Weights of a small segmentation model: 48-pixel images.
Rows from block 6, named by matrix and row number. Rows with one number belong to one channel. Each number is 128 + 32 x the weight over its row's rms, rounded and kept within 0 to 255. All counts start at 0. Numbers have three digits each. After the name is the row's rms in percent of the matrix's.
# convs0: first 3x3 conv (model.mid.0.convs.0.weight, 192x192x3x3, standardized in use), inputs 176-191, a 3x3 kernel for each
# convs1: second 3x3 conv (model.mid.0.convs.1.weight, 192x192x3x3, standardized in use, transposed), outputs 176-191, a 3x3 kernel for each
convs0.104 102:104024137106137135105106112139204124065137084170129102135128145139174134142107100125130126117118142101159096065132148107134163112093129092105136083167133136251087197101137080034080118170087182134137124114105153143158127121120129126081093117075141088136108103167078127140127141126144117193131141141192102170126132149111227086089166142174158128107142162107106117103130163107217073126111132128160141124158104146160175068087115119181163
convs1.104 058:160161147117101132103141114184166177187165081095143106149136143147141092166209149142148136140122112130128148120134110106119111131110127149043079193123161131119114122119118125125117119114113089162102123136113143196115125137130120137126151135133113096142172070148151156136130132139116131145139129126120123131127114111114108123130118130124143101124154127151175103081181095162162127140134151143061152151121090133116144101090194141157105
convs0.105 108:083068155126150155159142091133132121127065105147136137079149155160148183096138161123075124148095126131116161048152109090065050111138153170123107129109083108123120117179088018146043097214175159128114148202106122134121140096129144116126146143102094114152150126138158171110166142109120122141137149103135130183157130142167187130175201178128124102088227118137181152118139117095074105131118138146087152128138177150133115129111126156105137
convs1.105 063:110136096130191175141145126204114090191103076102049119133095124204089073091119106138168140127132093123092100120126120121140126123145114127178151122123128121147095119117118129128133122128128184092139136119159176156119140141126128101140148139130080106155093095076165128082129103120121154164151153139120134118139138142127119126098110120128148134112131143188150098189145104123177113093142198106055185121165163118141129130111174125132100
convs0.106 081:088142163141129115152163162096125143154175108126165142106120094134086124126133148112106122142156125094140119110205158170179077078153197106093137122150153123125119099152130178181194083066006123108110168110111135126144118085117115167137090132126125127076172163101123155185101127149133125125129107147109075114125118224149110081164121080156152087127182123082174128142165164125158089117092104138126101115080138116090124137094116123138141
convs1.106 185:136030117150157081085139132097049114120081122112148124088128132070104132095146120080126164166180099125132129133159124135116129132142140108143090058053079101118148164152135139157133139149126138089108063132143144058123139103103117085114149171120120175137149105132119101175109088105130159096129143143153130111151145129119118097144139126159147146127111117102126107079132106068105124073210152131186158117108066138169095118161143116149092
convs0.107 105:158134161125090206160085140108091086131098122136130129140121129141190159100171235168135144165151125110114157102090099104079000097096154125101111124134157082110155171126170078155089108096166156103143138128168150122124141081078058102146158157092145133079129130083110109059144101096155119112122116098091144138150123148078167193088067079113117109177093140104097133152165155149111126135121133165173128122110136160124170099139107117155108
convs1.107 071:142128149115145123120069146063098095121123111118181176080030117126070099095194079110138149141077116121104137121118131141131131123111109183159128143117172087116127128127114137130117130133126122109155123132171123189151122086141126071114124148131080124085146128054150143101126116131117118112148145130121122120160100114122132118105103104126138145139131163157098134108153079170149098216199137175087159199136091155207129121123155116066182
convs0.108 095:115095121129135081156087101129136198132136101101128172152151118144138127134145139130152141156124138147126176095145136106096124087095174125155137157078076108173157148162092187200152126144200111118096112100067133147138172118105143200103115105132090112066141141104137149170109133096137146104121118137160110106132186125129108083078172146136121135120158151160156102125149094081047121130120139128140116154134108114116118097104113107113102
convs1.108 122:158137105217142120151191133137143126134115073111228134154114101117091070118168152096140135110070079099109145132140121133144119127115120129060123164134194158106071130142141136148124125127117080231107091066068121023099137122156149118145129131118123124191106053141136079078102136128105114105140096139145136135130120126131135112109122132116132140120136161165096160109114168122081085158150134104133195158107126145162163104107086135144128
convs0.109 096:181157098084135111092122173158186143174135095147128154107137112179117116174174134125149151081144117130103128091125158089048125070085104111143166161117125112108204131187138158150137074072139132156133133115133105108109134126085087134125117179146134136138152138111112139156112071123123103128114165143102130153057039060239114164135087133121062146139071131169117143125191171149182110160080127120114089113126167154118148132114103116200193
convs1.109 063:109110131136138151101141103168139108157083109105148179128132085120085071114138121156133124147148151138127150128114136122120125116112126095188088099140156107070089111110111107129123118127128182108155133195154193165107109120124105183148131142146089132142032071176163111161110100130150140125137124157102126100133117116128128111097114117120126138103097106155142098159172118095123097152030144056162186084155118126154181119110096184135205
convs0.110 099:108075148129084102078147202117128114162109100097137136168123157114105217162112177107143130097131048119089086139101092150078103100138186141145177147103176167114208120108109163080173112192118127126191124151157161170156096103153097101131104134126120175167157117178053137130150085124160117152117099138155154161137099126133103144098108130125141078150125117094095094131134126147142084095146124176138150125138091108115128123139129127168166
convs1.110 059:134138120159169094141153114136102119081147161180130078110143117168255126138150099135138144125151106144148132106110112118122123123112116151181164106151136181140102121124113120111117121113128106154166132143140149165147119131102119146119154116123178122139116143141132066103130132146131143151133128128115133123124125121131115130113110125107130138098143128097191162084129146137012174044144126074129172020128098152141167088182109129146084
convs0.111 094:132127090121065136135112123104089136081116112165078135121113083150095096141147076119059114119121109125194136128077137119136202116125101105150148120156119110127165084141098082152120097142126153161104141107158173123118131144091091101092085100124113145101092170085158075119103121149125138160110201167153138157107128160068160132110189128107159074127235121111175087144126197134157136105158110100135104115107104155142121150168104154145088
convs1.111 064:103131118138175145141159100075100133119204133100218146146150134090153096129121037120140131116212183133129136131121128136125116113099103123142158079172146101170064132140124149130125136117123143141100120153106157255159129115151113123100134154098144146114152150098152156152132147148153125094148132128114130120128114122119121122097116107095149130091103137143135114105136143087186119130101111193138085224227105159138137171075120158078162
convs0.112 104:150090162146119098096161111121105132127125144160126118154135149163100098135067176130169103149168152125132135128133129066115071126181071143104101125108116127089112127112108084111096071157179113083072183130110147115135136132174152140055130100102104069131114088153114133151131192139124174128126153146153098103117153181150108225124145189125084123132109082141119123123058085136113026142132123191166154151089109162141112161119147181122138
convs1.112 070:146073124095099102129175152118083098190160070122125177124136106185187066122134132104109126147114153132092124123120116133125119122119124151167096145083111099073085125128123127136116116122123081116120117120149149113177138128130129085121139124123183220137118107091201173139132128126133148129117141122115119116138152134127147127124104122126137143129127155147170079119172093102104186143124112140085141133096118098101113132204188105062175
convs0.113 085:158140081155189135106138116117111093137129082106155120118119105086145117148088110132134126118135127138093138165141159098147106085068148115165133128182134124140114096178208176057097136154121144141066149170119103095068151127132101160049144143146135143129124167125092103092133137110111102079117137106111184149129154145150064097115144172120206139138174133176203151189139113126092109157121113128155135118118125124114123113117107106097124
convs1.113 169:122169150142130112120141095121113080150184115085042061160122217124123123135100101111119118167112071140115119126138131151144152116128157119125120133114084178161211124136135147153133133132145115080127114066133174136074124147109121131179135101109120135150165201149101162170149141128118091123120128093144148131151121115122147145124158135134161141111128190173140110126117137146137092110169097125149131104144088116136167154036097126063141
convs0.114 104:147097087109122093102046129110126125135135118105136194106091130149140157126129123143166132149135158137120120148086130142034054216134181141131115099094082164161152143125176048066097168091236109110164126163128167115107136149106118154142115089161134124139154119130130164161103084086148161161117149154154211126086113128120130143162076142157095133064095105090134145228151140140121181173097107132176137127099147131163077170136159150100117
convs1.114 071:142121145107099155116100066107112121138075137111168143139185137175169198146192075117110131117113134137137135125125119107130123116122133108143160063190095117106145121121129124120127120118123132107186093154112102140118123118137131136134124131121142118126134202142113136110134117122164128177148101120121135132115139123122138112110108108125122138101102135163197117162146117142159094109098076077099000128062078124070141143094041129052049
convs0.115 093:122146093069064098179100102080096118109071135140108145162103107089094121130094109139111114126095124106172147173101171128165155089130094127128126101099077128056099119112093087131156123175038112107155147093086140107155133120157104128065168108060153086171141099150120115108099126134122145141131179118144141116167149077121118122080191245149190067092165182130119148077092091133101089157148106119150122130151107138109168116088123136122136
convs1.115 077:147120183129126145161117100255153117092117142105116094132139125083186153097110128137125128105124124135130156118125129098113129137132116114153183165124183120107153127108107111120126120138137155168145104140185126161124140117135136124141134137132086105081129108126161100098146158150144130147112123119094097123114135176111120138110113132121139167118113119180144126037067053127119113081118137159105037163159152099178197152055056136109085
convs0.116 104:154191069104138079113126130096117128119079175139157101115100142132163104125134045120160118110067133113182119084083134122154134064072125148143107152146128191156134138089099091042067193109159143122153121151181155143104120118124174176113139079097133129135173125148115150147134102105146098130159141134138095105129172155143101086051116117101104051118153099070112114085144114151163143121093130136167152101154119171095093165098116137166159
convs1.116 072:127140116184140070141136100155078117113084206118173146157161136123123153108169215123104139138164141120151132104110135121120141113129130158040205114142208147118129131134121120121115123118117084106068088111111086085101139137108100083080108137127164093160104066164058112103124139156142134130151130148119118099111156136119154144120114103128115158103110142062119096110054113185159109060145173068132203076045181153192181176138150118112161
convs0.117 101:127185102197134164143183165114177170113104127142163112150108145138156138094170106166143087142169086166139114146115125167135123198129167155095126076064143130094194120091148056128163178121174160117151132081135112151172121072172141146117134102107117124148140097166118097141123133143111105158108098187142094144127158117164079109096142137161093098106145132081134173118055163062115171127124149134161175147143143134102126134102134108095173
convs1.117 072:128113144126104109123101122109125118187234165203197118132103179131146101126187132146112133144128111133127136127117122123117119134121130150044116172090127145100109119130115118130129124121118168149152151120102114155157124125128135104122135141120110205147151171118126181138136116141133109126122132133125123114115129125127138129114108092130104106128117131140203113163202211115143173208065136197090069120076082105109190137121128082190115
convs0.118 102:138097108123129117134157086139140174133170109093111147145158137145183130123147147140135110106127117097100102176106211150097095188098180124103124119164167079158215131088120133028125130241223146159135138082129102110127132126115150143131140082083107127086084074118151214092113153135121102174104127067182123125039112146162207146130122110136097088070252107161111147123166105118109222138174126145157161128167130136156130151148138142093111
convs1.118 067:109136131118169125145128125094132103123109051064148114090108110203163117114111089123160140137138110144146133133109114112126118126125118132091103138074082104091074134122117132121124112121121082139065121167114102082156148129133116130141141158145130152102125143096148098120127138142130143124173138138114130146114140144100123144110111118137111120106133128121079068087169122083104132079176146109132162204094180150152107182146110179088149
convs0.119 099:121115143106106084067109207169117131176121140134122148161091086138160111097106089138107127137117167158111199187167233100164140181065102151128082133096100107127130090195120123125138190208146144147146101128136146116117186158142133134127107134134126088110136072138138138108127176144160088162141099145121074086063127190109076092154120146132086120160112168094131125150223098148137126131114103182128141147130137160114115129086084148123123
convs1.119 088:093120121195174154067118116033142159076181135142143100145159105144114086093136145103098127160161145136167143147144123151128114114100108084090118174151180093132140126139125128146133127130127115063119124153184064127133112112108118134119107156138087118131102191171108147140110116140130119143136143136143134130132110113116114115150139114135154123123122119098145104139115157100127083116095155161142117126172132092115171160106109113127149
convs0.120 105:097107106129149055132158189164126157131141143130103101151158117166110105155160156126114145131135123118154100064113144110069193106132129166106141149077110130190149112171140199105196137110113107085136105070129152079091153116127128107138099119084088135110151170151105142113143123110162149120122142143141153076164078099140149140145128098154171108131169157144179125178119171144134116170143076152136159111119106119115141068131131125155154
convs1.120 079:114127111109143060148194174129182161045058097140120156194119121063135133087140162118122121132149126151180126112120125131130137121132134129179128115156129170101128117119116131134126131119119171127124092068076146138102111130139133136179121134128143173097149064189145161138114132125133126119128147121123129126123119130122128129095113144111162127128144145151152147121050112161167139064171125148079115169089106135176124126125149150091133
convs0.121 083:120129123098140112109144110150158077150177135117163150167155080107135142163122124087119126141125145098107111150070179190029171053120184129130150126127118091115125117167168179131150023107179136127121096120121117122095103123123135079117099168117115110142102148164091123096112123096155093112106103098110113163138110138141133126114182076095140186054126185076165201100165136109122130146173129126150102132101093136161103111163108128120111
convs1.121 159:213158104162106096110105124135142094108102126122119138206121135073132110122136092104179143120061110112069092120148157143142157133130139145232091123148105151115151126155142117162149138134143134165143145118066123125044136119153154106135149106123160098131157069150153106188132102138142125122148119119134131119123142134132138132140135137118134145131132111103095116131142127122117143167158070128145150147114143104083181070145103130186089
convs0.122 096:135117110122123141153132138119047154140139131114124162101125121098086170145092075128137170113092102126175107153070111187116055052037175145181115131135132122144129090130140099084166109099160142086152164118126136147174115120089078185083127132101131161158105071136111165119141131098135142100167142134111115132145201091104121142178214126187119135148074084123139163084105145149105110170150132107148160128167145126148126100150157114156124
convs1.122 096:097103136105150169126153134119191116154100111069183148115111153124094148165144187138136144104133140130144118125138135115140118118151120143135128131100105126089122120114122118136124116123122131125129059084194106145145132116132085097139126131143123129051151130192155096089159153129159121124134115102107098118146131140145090109122142117150134137118103115094125110117095103085132103114130091175122059096181130054141138093108134062121101
convs0.123 105:096144119126170121095082074138123077123115109084140163136127113134120136118160160134124113126091192094176155111137133061084113148145155142107111128095068110168152121157137132091090130141160146100095140143185154146183075156093125116147117124091103116110123099135157068129154120131138182143119114157128137066171078099125205154154159170083088149079143090148159128188056092135086085097087150073112216119119106137107124136170106141106159
convs1.123 069:136122124146148123098128116117083103090119138136201147144116079143177090132090115158114113129187144168115139129120114133135122128106115128059104123085097116114125126130127128120125117107107099156108071095169210206149128154127104125120154159135064140102109091114091195133121132124112082112130166133134136098104116099138144107100107143122122133128124127136200121171196124181209080144215173062152133112159086182116100172126178089133119
convs0.124 103:125141088122119097121148123152124084179159174150109138157129156145147118116154154126162161124095145146080086108133163086136031151127075128143135139091103102155124073131131137159086156161166155117140150111131091058129174087193128130124165095147104144118119139093131143153136118129119142128099144111121070120150055070159131179134119126161131120142102095117138153156104162188188231130100151118076142153178172147193104093128159132118174
convs1.124 074:094118109167169130122147184127124139168164146144212140137167132188064140096203086104108146129114156144124197128124136123128112121114105168200169096116130122137142136140128127145146118120126124147188126097185134189135117095121156124139134139150109168122164166062162080122146149149119123153135138168122144126123123106119106102120107112131125137123118113218161112102131238112129070127109192154143069125193095077125128099094117147187186
convs0.125 102:112095173129108151142121114142115141122108094102126151099166133144140095092146128124097161130163160150156118173152148148114142102072143126099100165108127147157094117217051135179130158081073142141121093087129138106134148179133139165104103135152141101130156077174150146189155122114123153089122111098133102094153110074126078131180130091082184090165087132144087089150137113130098064119143136137124105145115123137102111088124163144124118
convs1.125 111:144157111072103122100153107079111160164194122100231181094049106147151125166220129128146137123096134113114123129148122130139120127118120083063102083136180019093148113124124129133126117129126121179122117149177141062171116123113097141133133151126097113143123095086135202088132124129112138137130111134118125130150097126129112130114135123131167115120140122111104127103247125080115100094127137091135105154116142152146122185204177180146134
convs0.126 105:099087134141220164165154110143097188117118135127107144102107136158133121199150093122161101108137102094134135195111131095071177068165221138122155116125135181138095106139148112094148167169134160115101125085103124119114082098146126104123154117151133077179085131105169088088147128172157112150122129129133064140123109180184136094113165151031109185120082159118098166176150095164201180136133131119110139109222135108177116110167171161144111
convs1.126 062:137094096131148077127152135178176096183245141104229163187138131138086077125071104131161139162180133116132121129131108119106103130118109168163104150100142167113026124144116127123127109110113117118110167180179117110102153150140119084105129118138144090090149157196107191141151153148146129170141147126115108109114111129135133115109129127119137109104115127116211103089143109083126111110068172105208116185147229096122148119027156137168178
convs0.127 101:102149136121133097136122113094136098127174078135097148118112161092136118127095162132136103104142117162195172177162155080102119093090074146137112145042054180200066152054168146109097103111097162161137130127136110097063146140074151104097156141164150126132152158111177181150171168144124094154140125116152110138099094102100144144129116160194101136153185132107088160114048169148101127148132113119135122129154136125172126133114136162128157
convs1.127 064:151112120181086122130123130167188048133107130095185173136104115191156104154051070120123122117149127130116154103123134106111132117124131161098099196107075185138130131123112100111120120122115162100125087143136032087118135158129130149117134146109157118124112101144110088199113119107135144123126121130104104122133129158128136120125108103122093138119108125098105103150141093123098089114090162110069120181105136101178178139240185101175174
convs0.128 096:118189111135145125127143149069131100130138127076098153124154089117093161102113154130135110121100094118148126141109072151049128164106115139112212145093159136142125162133212103031110180154157122090092107115176122116104130169123114120137142133107163132091117123100115061102142150147118122156109109122195162237082074170144199120177085108138079167118189158126152116068133044109146153124125091111116120081150132100106116119093101136100175
convs1.128 093:150106126166094124157073068112117133128142210136125130115152172092121216128109109149107117105106159124121150113112131120127132121110134108100098219151057168153192122127124126142136132124122189137150157222174145209115131118122148142130136140127132166142112099103125141094134133133128115143154110134119140129126151122128129110104104131119123138112137121116126057106151194148158164171084116147059018031091091168064192148121165116199121
convs0.129 105:105184139139145130117131156148158122140118145115140195109111151141059149170157130149137168154143075116144135109147126087175092137075075132130096128155098104165176171124114131147173091153061091125143146158127126183121098126159101098107098154171174176141163186112128122121126157146175079120148162127094120115079084128163132138143134087234154104133095087149095082097072050134102105116105149173147135154103125133157143140118116117070105
convs1.129 075:158142100127107160128152162157143132152219156058113096097123119168086074149130123127126120114143159123100128118123125129125118128119121131097150088046107117128188128123112113122121121123125147071104080155163155184117129104128103152155153110123128158051091068080143177207143132115089145135108104154136105107138138134114134112122129114134162174104133136137149121139106078125125049208149180052121110036140132080114115180133095113131103
convs0.130 104:165120114151198134160111109091164118107132091126132118113126145093148114081061117118135126127151105124161112116116167164071095080084215160102135151137156131093116120066152104121148092152116120130146131123120130173123106146141128108153123117131145109177111101080113127185095125127114128124108077108091110132129164120108155057075126112097072116111151090147147189152238162071090108119121146166118148114114134105135146145132169128098138
convs1.130 082:101147151155111113124161072116132173166136130162191142159128180177089115137187135127116148145111125132122131129124122133119151112115142126106147178197120090129185125130121132133125126138126096139196132126140082093103131117110122118090115137137103099072128143052091110161116123137124120118148127163122130141132136120123130119136149137133161136134131140167168142137113101080178115092144119168138076098114109193195158068050097104107132
convs0.131 080:104100154141187066126186125132150142127125135099161142137151118127116135121129160078104104103082130114167145161106145133114151159134213119090091110145130125160085126103081165214240166022076129111123112115133116108168042077135198180087095151116119086110104137144105134119063081129114169129112140120134126141094177100146168108155152117127090161132118152096112092063111179156112167107075070102168170107119072124119105138112084101156112
convs1.131 200:060135136164162135127106161096072132165112055111139112061125066127112142096122075163130126135135092108094131144123156135142168150145134126113143079128114139076107164164137146166127137140148128101084138132180129160111097091115118151117151128153201126153114078157122096111107118111158086089136103127176139148135137146131144131095125131129124139120090139110149092128119105108164110167193180154144066147095088083063100085148094115120101
convs0.132 101:078102093152208145164108131095089132116051139138170101124058129132151115129110116130098133102141115120119188128090089161119106101106142128140137119147134106170116065142163132124074124095214090137168091149083104122168160127125112144163135115081147087126110095129122079074112164135104119115137145134131167185176133125128165116106171104091153137137129124105200168144074148118026179115162125159139137131123193110137156099114168113111131
convs1.132 076:098128110140141140173125141112160125093161057104118140122116113117220108106120106158108135131166145116155153126119116140128139130110119146138140161102138128156132113125130121141139117120115102205144128082162148150138142120130150140119143135124180163098156119145151081146128144153104135091120121112124131135102127135111145122104104116120161143138123122133145154048156151101116085120165124140054121210156174111146176116163113072109166
convs0.133 108:150168141110129060199171154109161131087092089160095146128184135152133132137122169154120114092112103111103099107113148160102112155084058130140180102125118118134177131135093061136184129081208119113163129150151133109152206192132152095146186093116125140098129137176098127204123141128083156103137112126098143158045112087058112127159132178137141196098140160132145154087119137108129103139077132125147162110104124181114108173139123135141177
convs1.133 046:131117101126112150106120061054158103000117107088108069117152132112089096180155073150106115146140144141141159115113128125120124127096115123086109152170138091093080115112117116121117118109115189119088110157107109110216133142157140161105138146103113171134147122188119120094120117134129122118166130099122125105118141146119133120136130111142147129137117123086081071122148222189183161096089110143144149197017135123127099181146072106087155
convs0.134 098:085156128156110140125105121120123145160137140088098107135141154133122096106148132175187149096159153122158125123160044143078071111098160144145134124157152128121154132062079108107155174055103128149128129109141110153130089142178113110064143135176111115184100146156101127208133128171115148096124153119131088112134130192073122084092116122206127071157018139116095041109117125099115049117106122104093133126113163148143133127070106118161128
convs1.134 124:131097148179208168159120137110126120177135079100151115123121058137133109156043131117118129082077116141110123122129128124126123139133126187079138111106204086083121127132128124133128129127124093120125096083119112125148143132119080115126111093134104100148118161162164150120128136120129127147124091129141124129140148124136126106108133148132132128127125118126090139070101125124177154108190126183204092132194133083079132080116129131088108
convs0.135 102:112153139117120095158095180069174109126168168126158155125114115142123111172141189133107098103093101121128161089083147160073201096148104143149086145140065127105156161122108176076066172065144139151108125152142130139108125147171154102171100096133159095143161135121163078136170180149150099143121145137161188130081093066141159168197113085152128104159110138097145197117173120204111092111143147135130114173090132141111150123118128135116148
convs1.135 081:145111100124128127089133139094088134127114134095067122079139140069127124156204202142133132041177119200117146120124115130133137107116126112086108117138178171162156116125117118126121120129118154188121087079131091204148117118131120114084152146143205149108091145175106160141138115160111104115150131130119131129136094123133135125119138128134110124101125119150142121000124108190202103112118146091107155180114149088156104176145106145190085
convs0.136 100:176190123118201142107182143134108127109158130157150134116074135136127086147109152147114153111143163143086126117145112176066084119157178176164140116138115104147084118093172119159128097051103136169152100118119118178128111148143122159163124091121157153109237122163117150142172115159108108114104091089148192205155139156067121076095148085124136097124074115174128154109045157082144122106174124145111118146085105145136129110103146111171109
convs1.136 082:164153091162053122120102132146000089125161078102120089139133133193155138107119117113131116140133104114123129116113121121135134116124127160080155168063158146124189122133103119130123119121119137101156048037211149157120145099149144143137117114111144099038137138123115161110143129152143132127122124128119128127121133136114113119116124117124126114126119124077124075160178089163151092182222099102142174034165198203175170195158091152147146
convs0.137 107:078104165143106114133133103100128156128118121128130147126143184158084152134115113160098123133109092138149069139105158146100189149115083132085136128113103133143114119095101095179201136141123130075167147124108139127122158160157142156085124128155116128141114178140142078182135130145137124116148123119108107146107101159117156123213145132143186105129092189143124202171173102151146143127132150150112006139128149154111127120145124135163110
convs1.137 074:188080082156127120145098147068218144083171088059186188140129069171178062145174127107117125129106117139132150135114123138123121140138107111060097140148195116141084120131126123142120114114123126090094033144092114091068116096120102136140164131158160167065105118207151161138124135115116144156124128146136128140138117125136109114120115139123151122140135131099084116110159078102128135130208149187148145132176087115172165200140143206104142
convs0.138 098:161171135140127161132102111148133112120106144116149120146184121135125163110116096103121108137159135153159090152133088151009057127026138148158103135127097154121113111131139129109138159145091118128114113157197097112148093174170156091053112092134128128107113124085142090093127129187122133151165113097095127163123118141128118182130139092070137155191133157136143140127117138088127180125146110136176127099131118127091121139186134171129108
convs1.138 098:136175130115106114152053151194172105118196149075181158136118163159108116165144100105166129169161113125158140117133140114117127136127132116132187182142112128155173116135125123128123126121123200160188139129129152140183129127111093153147129136127140117126135125115133188102106144118152130144122102112119125124135126150130113109104110144099161130112111108168118084112137073151118098153096149146115122098124120126114122153010092146063079
convs0.139 103:126129112148177161134158130132145144167155134163149133058101133168176118144083110100139115133125134173110139087117126087092098026128157129158135161170153151134105121082053153168153164101071124117147096132113150134123135096080082189183137078120144169151138125137169153071131171115159108116130164144094102125138152118121135133135136102080041236159137123111104150135135255082120147114144122109167092101102132123130177143122194119150107
convs1.139 074:150100171121063036130158108113151042109043032121165128119100128177068083127125088124158131126081125132171160119132122121142139123127119102159135135105112090133060134135133138144132123129130127176094133111127066070163142161138154138108126120136149176092152121136186073134124095130115120121157136114145136139127114112105125138121097118111144096098136134062121123048106165146149141115112180156139163138122182089171117119082124126133186
convs0.140 108:126128133153129139139051056095092122090097095107164193075118165165157138095151198156133150118137114108134116180097058127100132108142159095127118148122125128134102077124074178114126141169080118163153138115125124139131140112126167105067088142205119103096146123079109190180144159142089157173111142156148133114160109169142125119129156136076201181143202122077112114157132184093088162124159177109135080162108144159145150117089123161176120
convs1.140 062:119112155151167127153131082095170134196187138054107179074100180053128112137088187134095130133134129144151143116130127112105110116118115128141054135141161116133131124117117118124118121126123140119120022097056127123131127130142129099125127129126105166158159092141157065119086105123118142141153126132119127129124125126117142134123130122124110136102097119099134123105161127129151140094174096073145095144096100157063098109087068153202200
convs0.141 088:096110120119125082116093029142127087122063109119154111154137139145146106125133110126124137136146142117102131104176119221177081070114166171166117185153076118115131188172101125227195162118165106106130106154115121158107130167142146076114111126129124126111086184130111144130107145106119192141112150136170118135184116188108084185110087124063148086123123186135189113198182168198124163137138135118145141122123101126114105156105125135114118
convs1.141 184:106144165105136138105178118159059128178133119098060132103171197170052121167137104108141107138122137110171142126157141141157143137139148130156116064080122128187149123132132133138146133140136084110123146162142163134131123102151115118139130166108105100108094103122096111114141109118119114099139111100148159119128149116128168128109143173112130162144156155092146191145097115118121107082127153140140141060128135106141132131167105112119106
convs0.142 101:153138106155087083125088087121127115167118116143124133120171108153146154110174123128150128103137100117114109165163124049061197110150161129121195100161171164139148104096108080143131159182102152157094155149133142103133142178164178099084107085171093103161085180106136171088084141203109135084153111122134208161155223128184138102041130172099165080201109087135096156108150189136154186148157149122178088172133109123101150125090136141098101
convs1.142 080:148125128087151134178117115054140082114092042110096072118198140104231152109042093146119120142111112155143119122122118122121127111109111135102091161143041158107008125131122143143130116125124125138172159229113084130147144110132125098136149131122099145110165184097200211158114111130142119145153135133125118138141122130128135117108135112133145139135132139146163142161135137236145140123148207102195144179119061152118176201116092096166066
convs0.143 104:153136199117102104105172101138127164166175147160108123131156183100125124177170121148078090095104157114131132126126175114097128161199124134132175144081174174164138063148115161152071216213121160128127086154053090089108127121122142173063116099130152106114138081159154102117126142137159114113143097125153186142050100144153160087149144099103166166108145138125087113155148150153175112142122130147148160107140118171134128122132181121142150
convs1.143 071:095132124128170178170116144139125046099198143063147076065106187105146137102146035117098151183166124101099195120130128113111133124123124141128144188154135088129125122133120117121127119114112137053099172133100079163164123158150117127137119106116159095140171018038152136135142139149139126139125125142137121134138131108105132135111115141110132144109129135142090145147030095163138181173166118037000010138078193175218143141180086113082114
convs0.144 100:103126076124128131118151178107121139090072129088101101101127101095170136110147093107148163118143159146121128124095106145130171225087139118127114147139131159128131113042078088078124067205099168091140138151111117154123118174124114104129143102158161145125181144151136158088145117138112098128124108106075192174115145073130165135091111156132142194146124192164147098068130127115146111114143135161147155115148130110162114102129165120163136
convs1.144 124:153133159109198146154122116202200137105152152219186143145186205100051097046082152120120090122074136188113117129128127123123119136142117133106117148151064071165146119124132130143129123123111125180132098075142066160137140087116120118114132091105186111133143128062129175103138123112108121153129130134134129137108145118127157116126148136132133136130148121135079115121062152162209076066126129155229146114117178149131163133127103073156176
convs0.145 094:120182175161142114100133063126116108161156115116117122129141132121140132141119114098112143142131128107117125102114103179107164075127095126113123139121102186122153122087112079206097015181174105133139135134107149143101099118107156103110140122108121110114113185125169098100141117160109159119162087161162059161123116103096119117135124130157059100081087182157165131098099138115088151097161136129126107115148166134087161171174160145098155
convs1.145 097:166121131082134171129116146127058134166087101112133179115086128091120118134125105133118131136141112150147132118121122138138121122126120100156131061136141175133097132115121132133111117114122180107094048143096156127113146129134114113139101088152076172171151090120094128116149129147108126143118122138128118106128121122129143113116120139137125131124147137178180102255185161135143141035140134103107160114113092103085146080130187095145132
convs0.146 096:091164160094113142090151087136098145166116122127090091119159083150143125155178171144126101131120150067136150134106161136138080105073107146143123195137152125085117167059085196119151132208149137106132121091159087141126143167100169065150136122147115134127154120065147121134139156091164079131133109133131143131121100114092097160141135087193158122216153099120098100162194096104221090138147162164114178135123147112100113127102132156148120
convs1.146 091:157147173168121104094163144165139121131110160089097119168076098147130057141144100153133123080113132164137168119135122143131130126120115139105085134100194138046158133133136127144143126137146141155128186118136089143101145128125135134094146141149097111155121096104154173114129109115130132115132118121130143110111141119141129127091124135125118096135147116093123141076143084187090080127167183167132185125068118130138110109140057089144161
convs0.147 101:122117143118083164105182184162102181080108120115138088153183181122148151106114154131131116113084106102079160157159151050113059113117097136158157136134169119126167142138095063094207154229110129129132111151116114121124100159134116186140116135134105154096073147104097123099127102158121168133081164087118112137075148196154138142188155199131059149135054163097161113135176118110168101118122134157141143123084127125147151102174185096086174
convs1.147 087:059060091123136117126116133177158088201139034145099127154110128064088141076089156159100144163145131141128110121121128130121114130101131119129148130132181064082078129136133129135134131133119137112122101053090069088157100135130115203122143188168127121116176102144146114146102178149131157134126120110121115121098123108105122117121126097129160130120131096122198122133083123115097107100144190038121149104132103165137157149116125133101176
convs0.148 091:135146060100104171122157149110122129112126204101143180143162131135150136169139120135089138120176174143122120069155125143090128103066170081124102113112092116131134056093166108193200092181163117104123118100123122124141103081117101109136140108156132102145126134170098090094098092151119156130120160132159172129090064192130205119145106142085102071147102136164130135118105160115115119113091118098137147134140116126133125117138193133167112
convs1.148 142:112139155137143135141128092079223191155123170191157178192219128108104148131108137128110129148133110144134123132119129114120131133129122093132158097131087147124135127129124144141125108128119108065127207108142113141145157105111104084144104122145114168096174118160114146131128143131112138133087135140137125142139143133114135142119131125162126112118123113038139101098160119117226096113160082057088112228130133120125167151109086168136130
convs0.149 097:113149096120173122151133098119083111115099164164172146155106122100144155125072109134186168102153101132094089137126123169094069123154076143144186109100171102157178154139222099225081142106111154158128096160093138088140183194091121216127151139169147133089110157127132134104137139145112150138138086149150168186122081135102142087124157185114119111096173132091100174201155173106121154147153162140182103099123141133135181151124139112172109
convs1.149 100:125109086171110149117091132103106114134186146109164138121128130160061120153111090132127131108116132131089131127136120153134126125115124110065118181098145209123128124135134142161137132135145147117122038108150125084121136140129177120102173123137175112128070078141173119113117144134146136150136135106137118132127125133122114135091123139151124109133142123174157148062118091155119128167150123095165129205093112153064097126049058085151131
convs0.150 095:142104146139131082180122120115151110174143080161113112098110094103080133102135151120091137144147143090137148130135084133148074096157109095154120158059156139147142138062155100161136223095158125117116110103107101128128156151160128099124136126091146167100146106103125062189128150160120157125076104163150151150139150161135054132113140091107135119150144191129128171165169099159125133123112111102113163121122167138115162147125089156117142
convs1.150 088:099097176070133115125136157181142125134186093120123182174086115096068101102119152156134109161114082124126134145137138142089116142121137135129096115109130096152146113128122107135121123123119084117078091071140090116154147099154085157143118117129114071109082090073133122131136122109139099157121096131089116116129142135129113108115125135126115122133125124106095143117078158065091069081108122176085104126098131128108094128123114135082141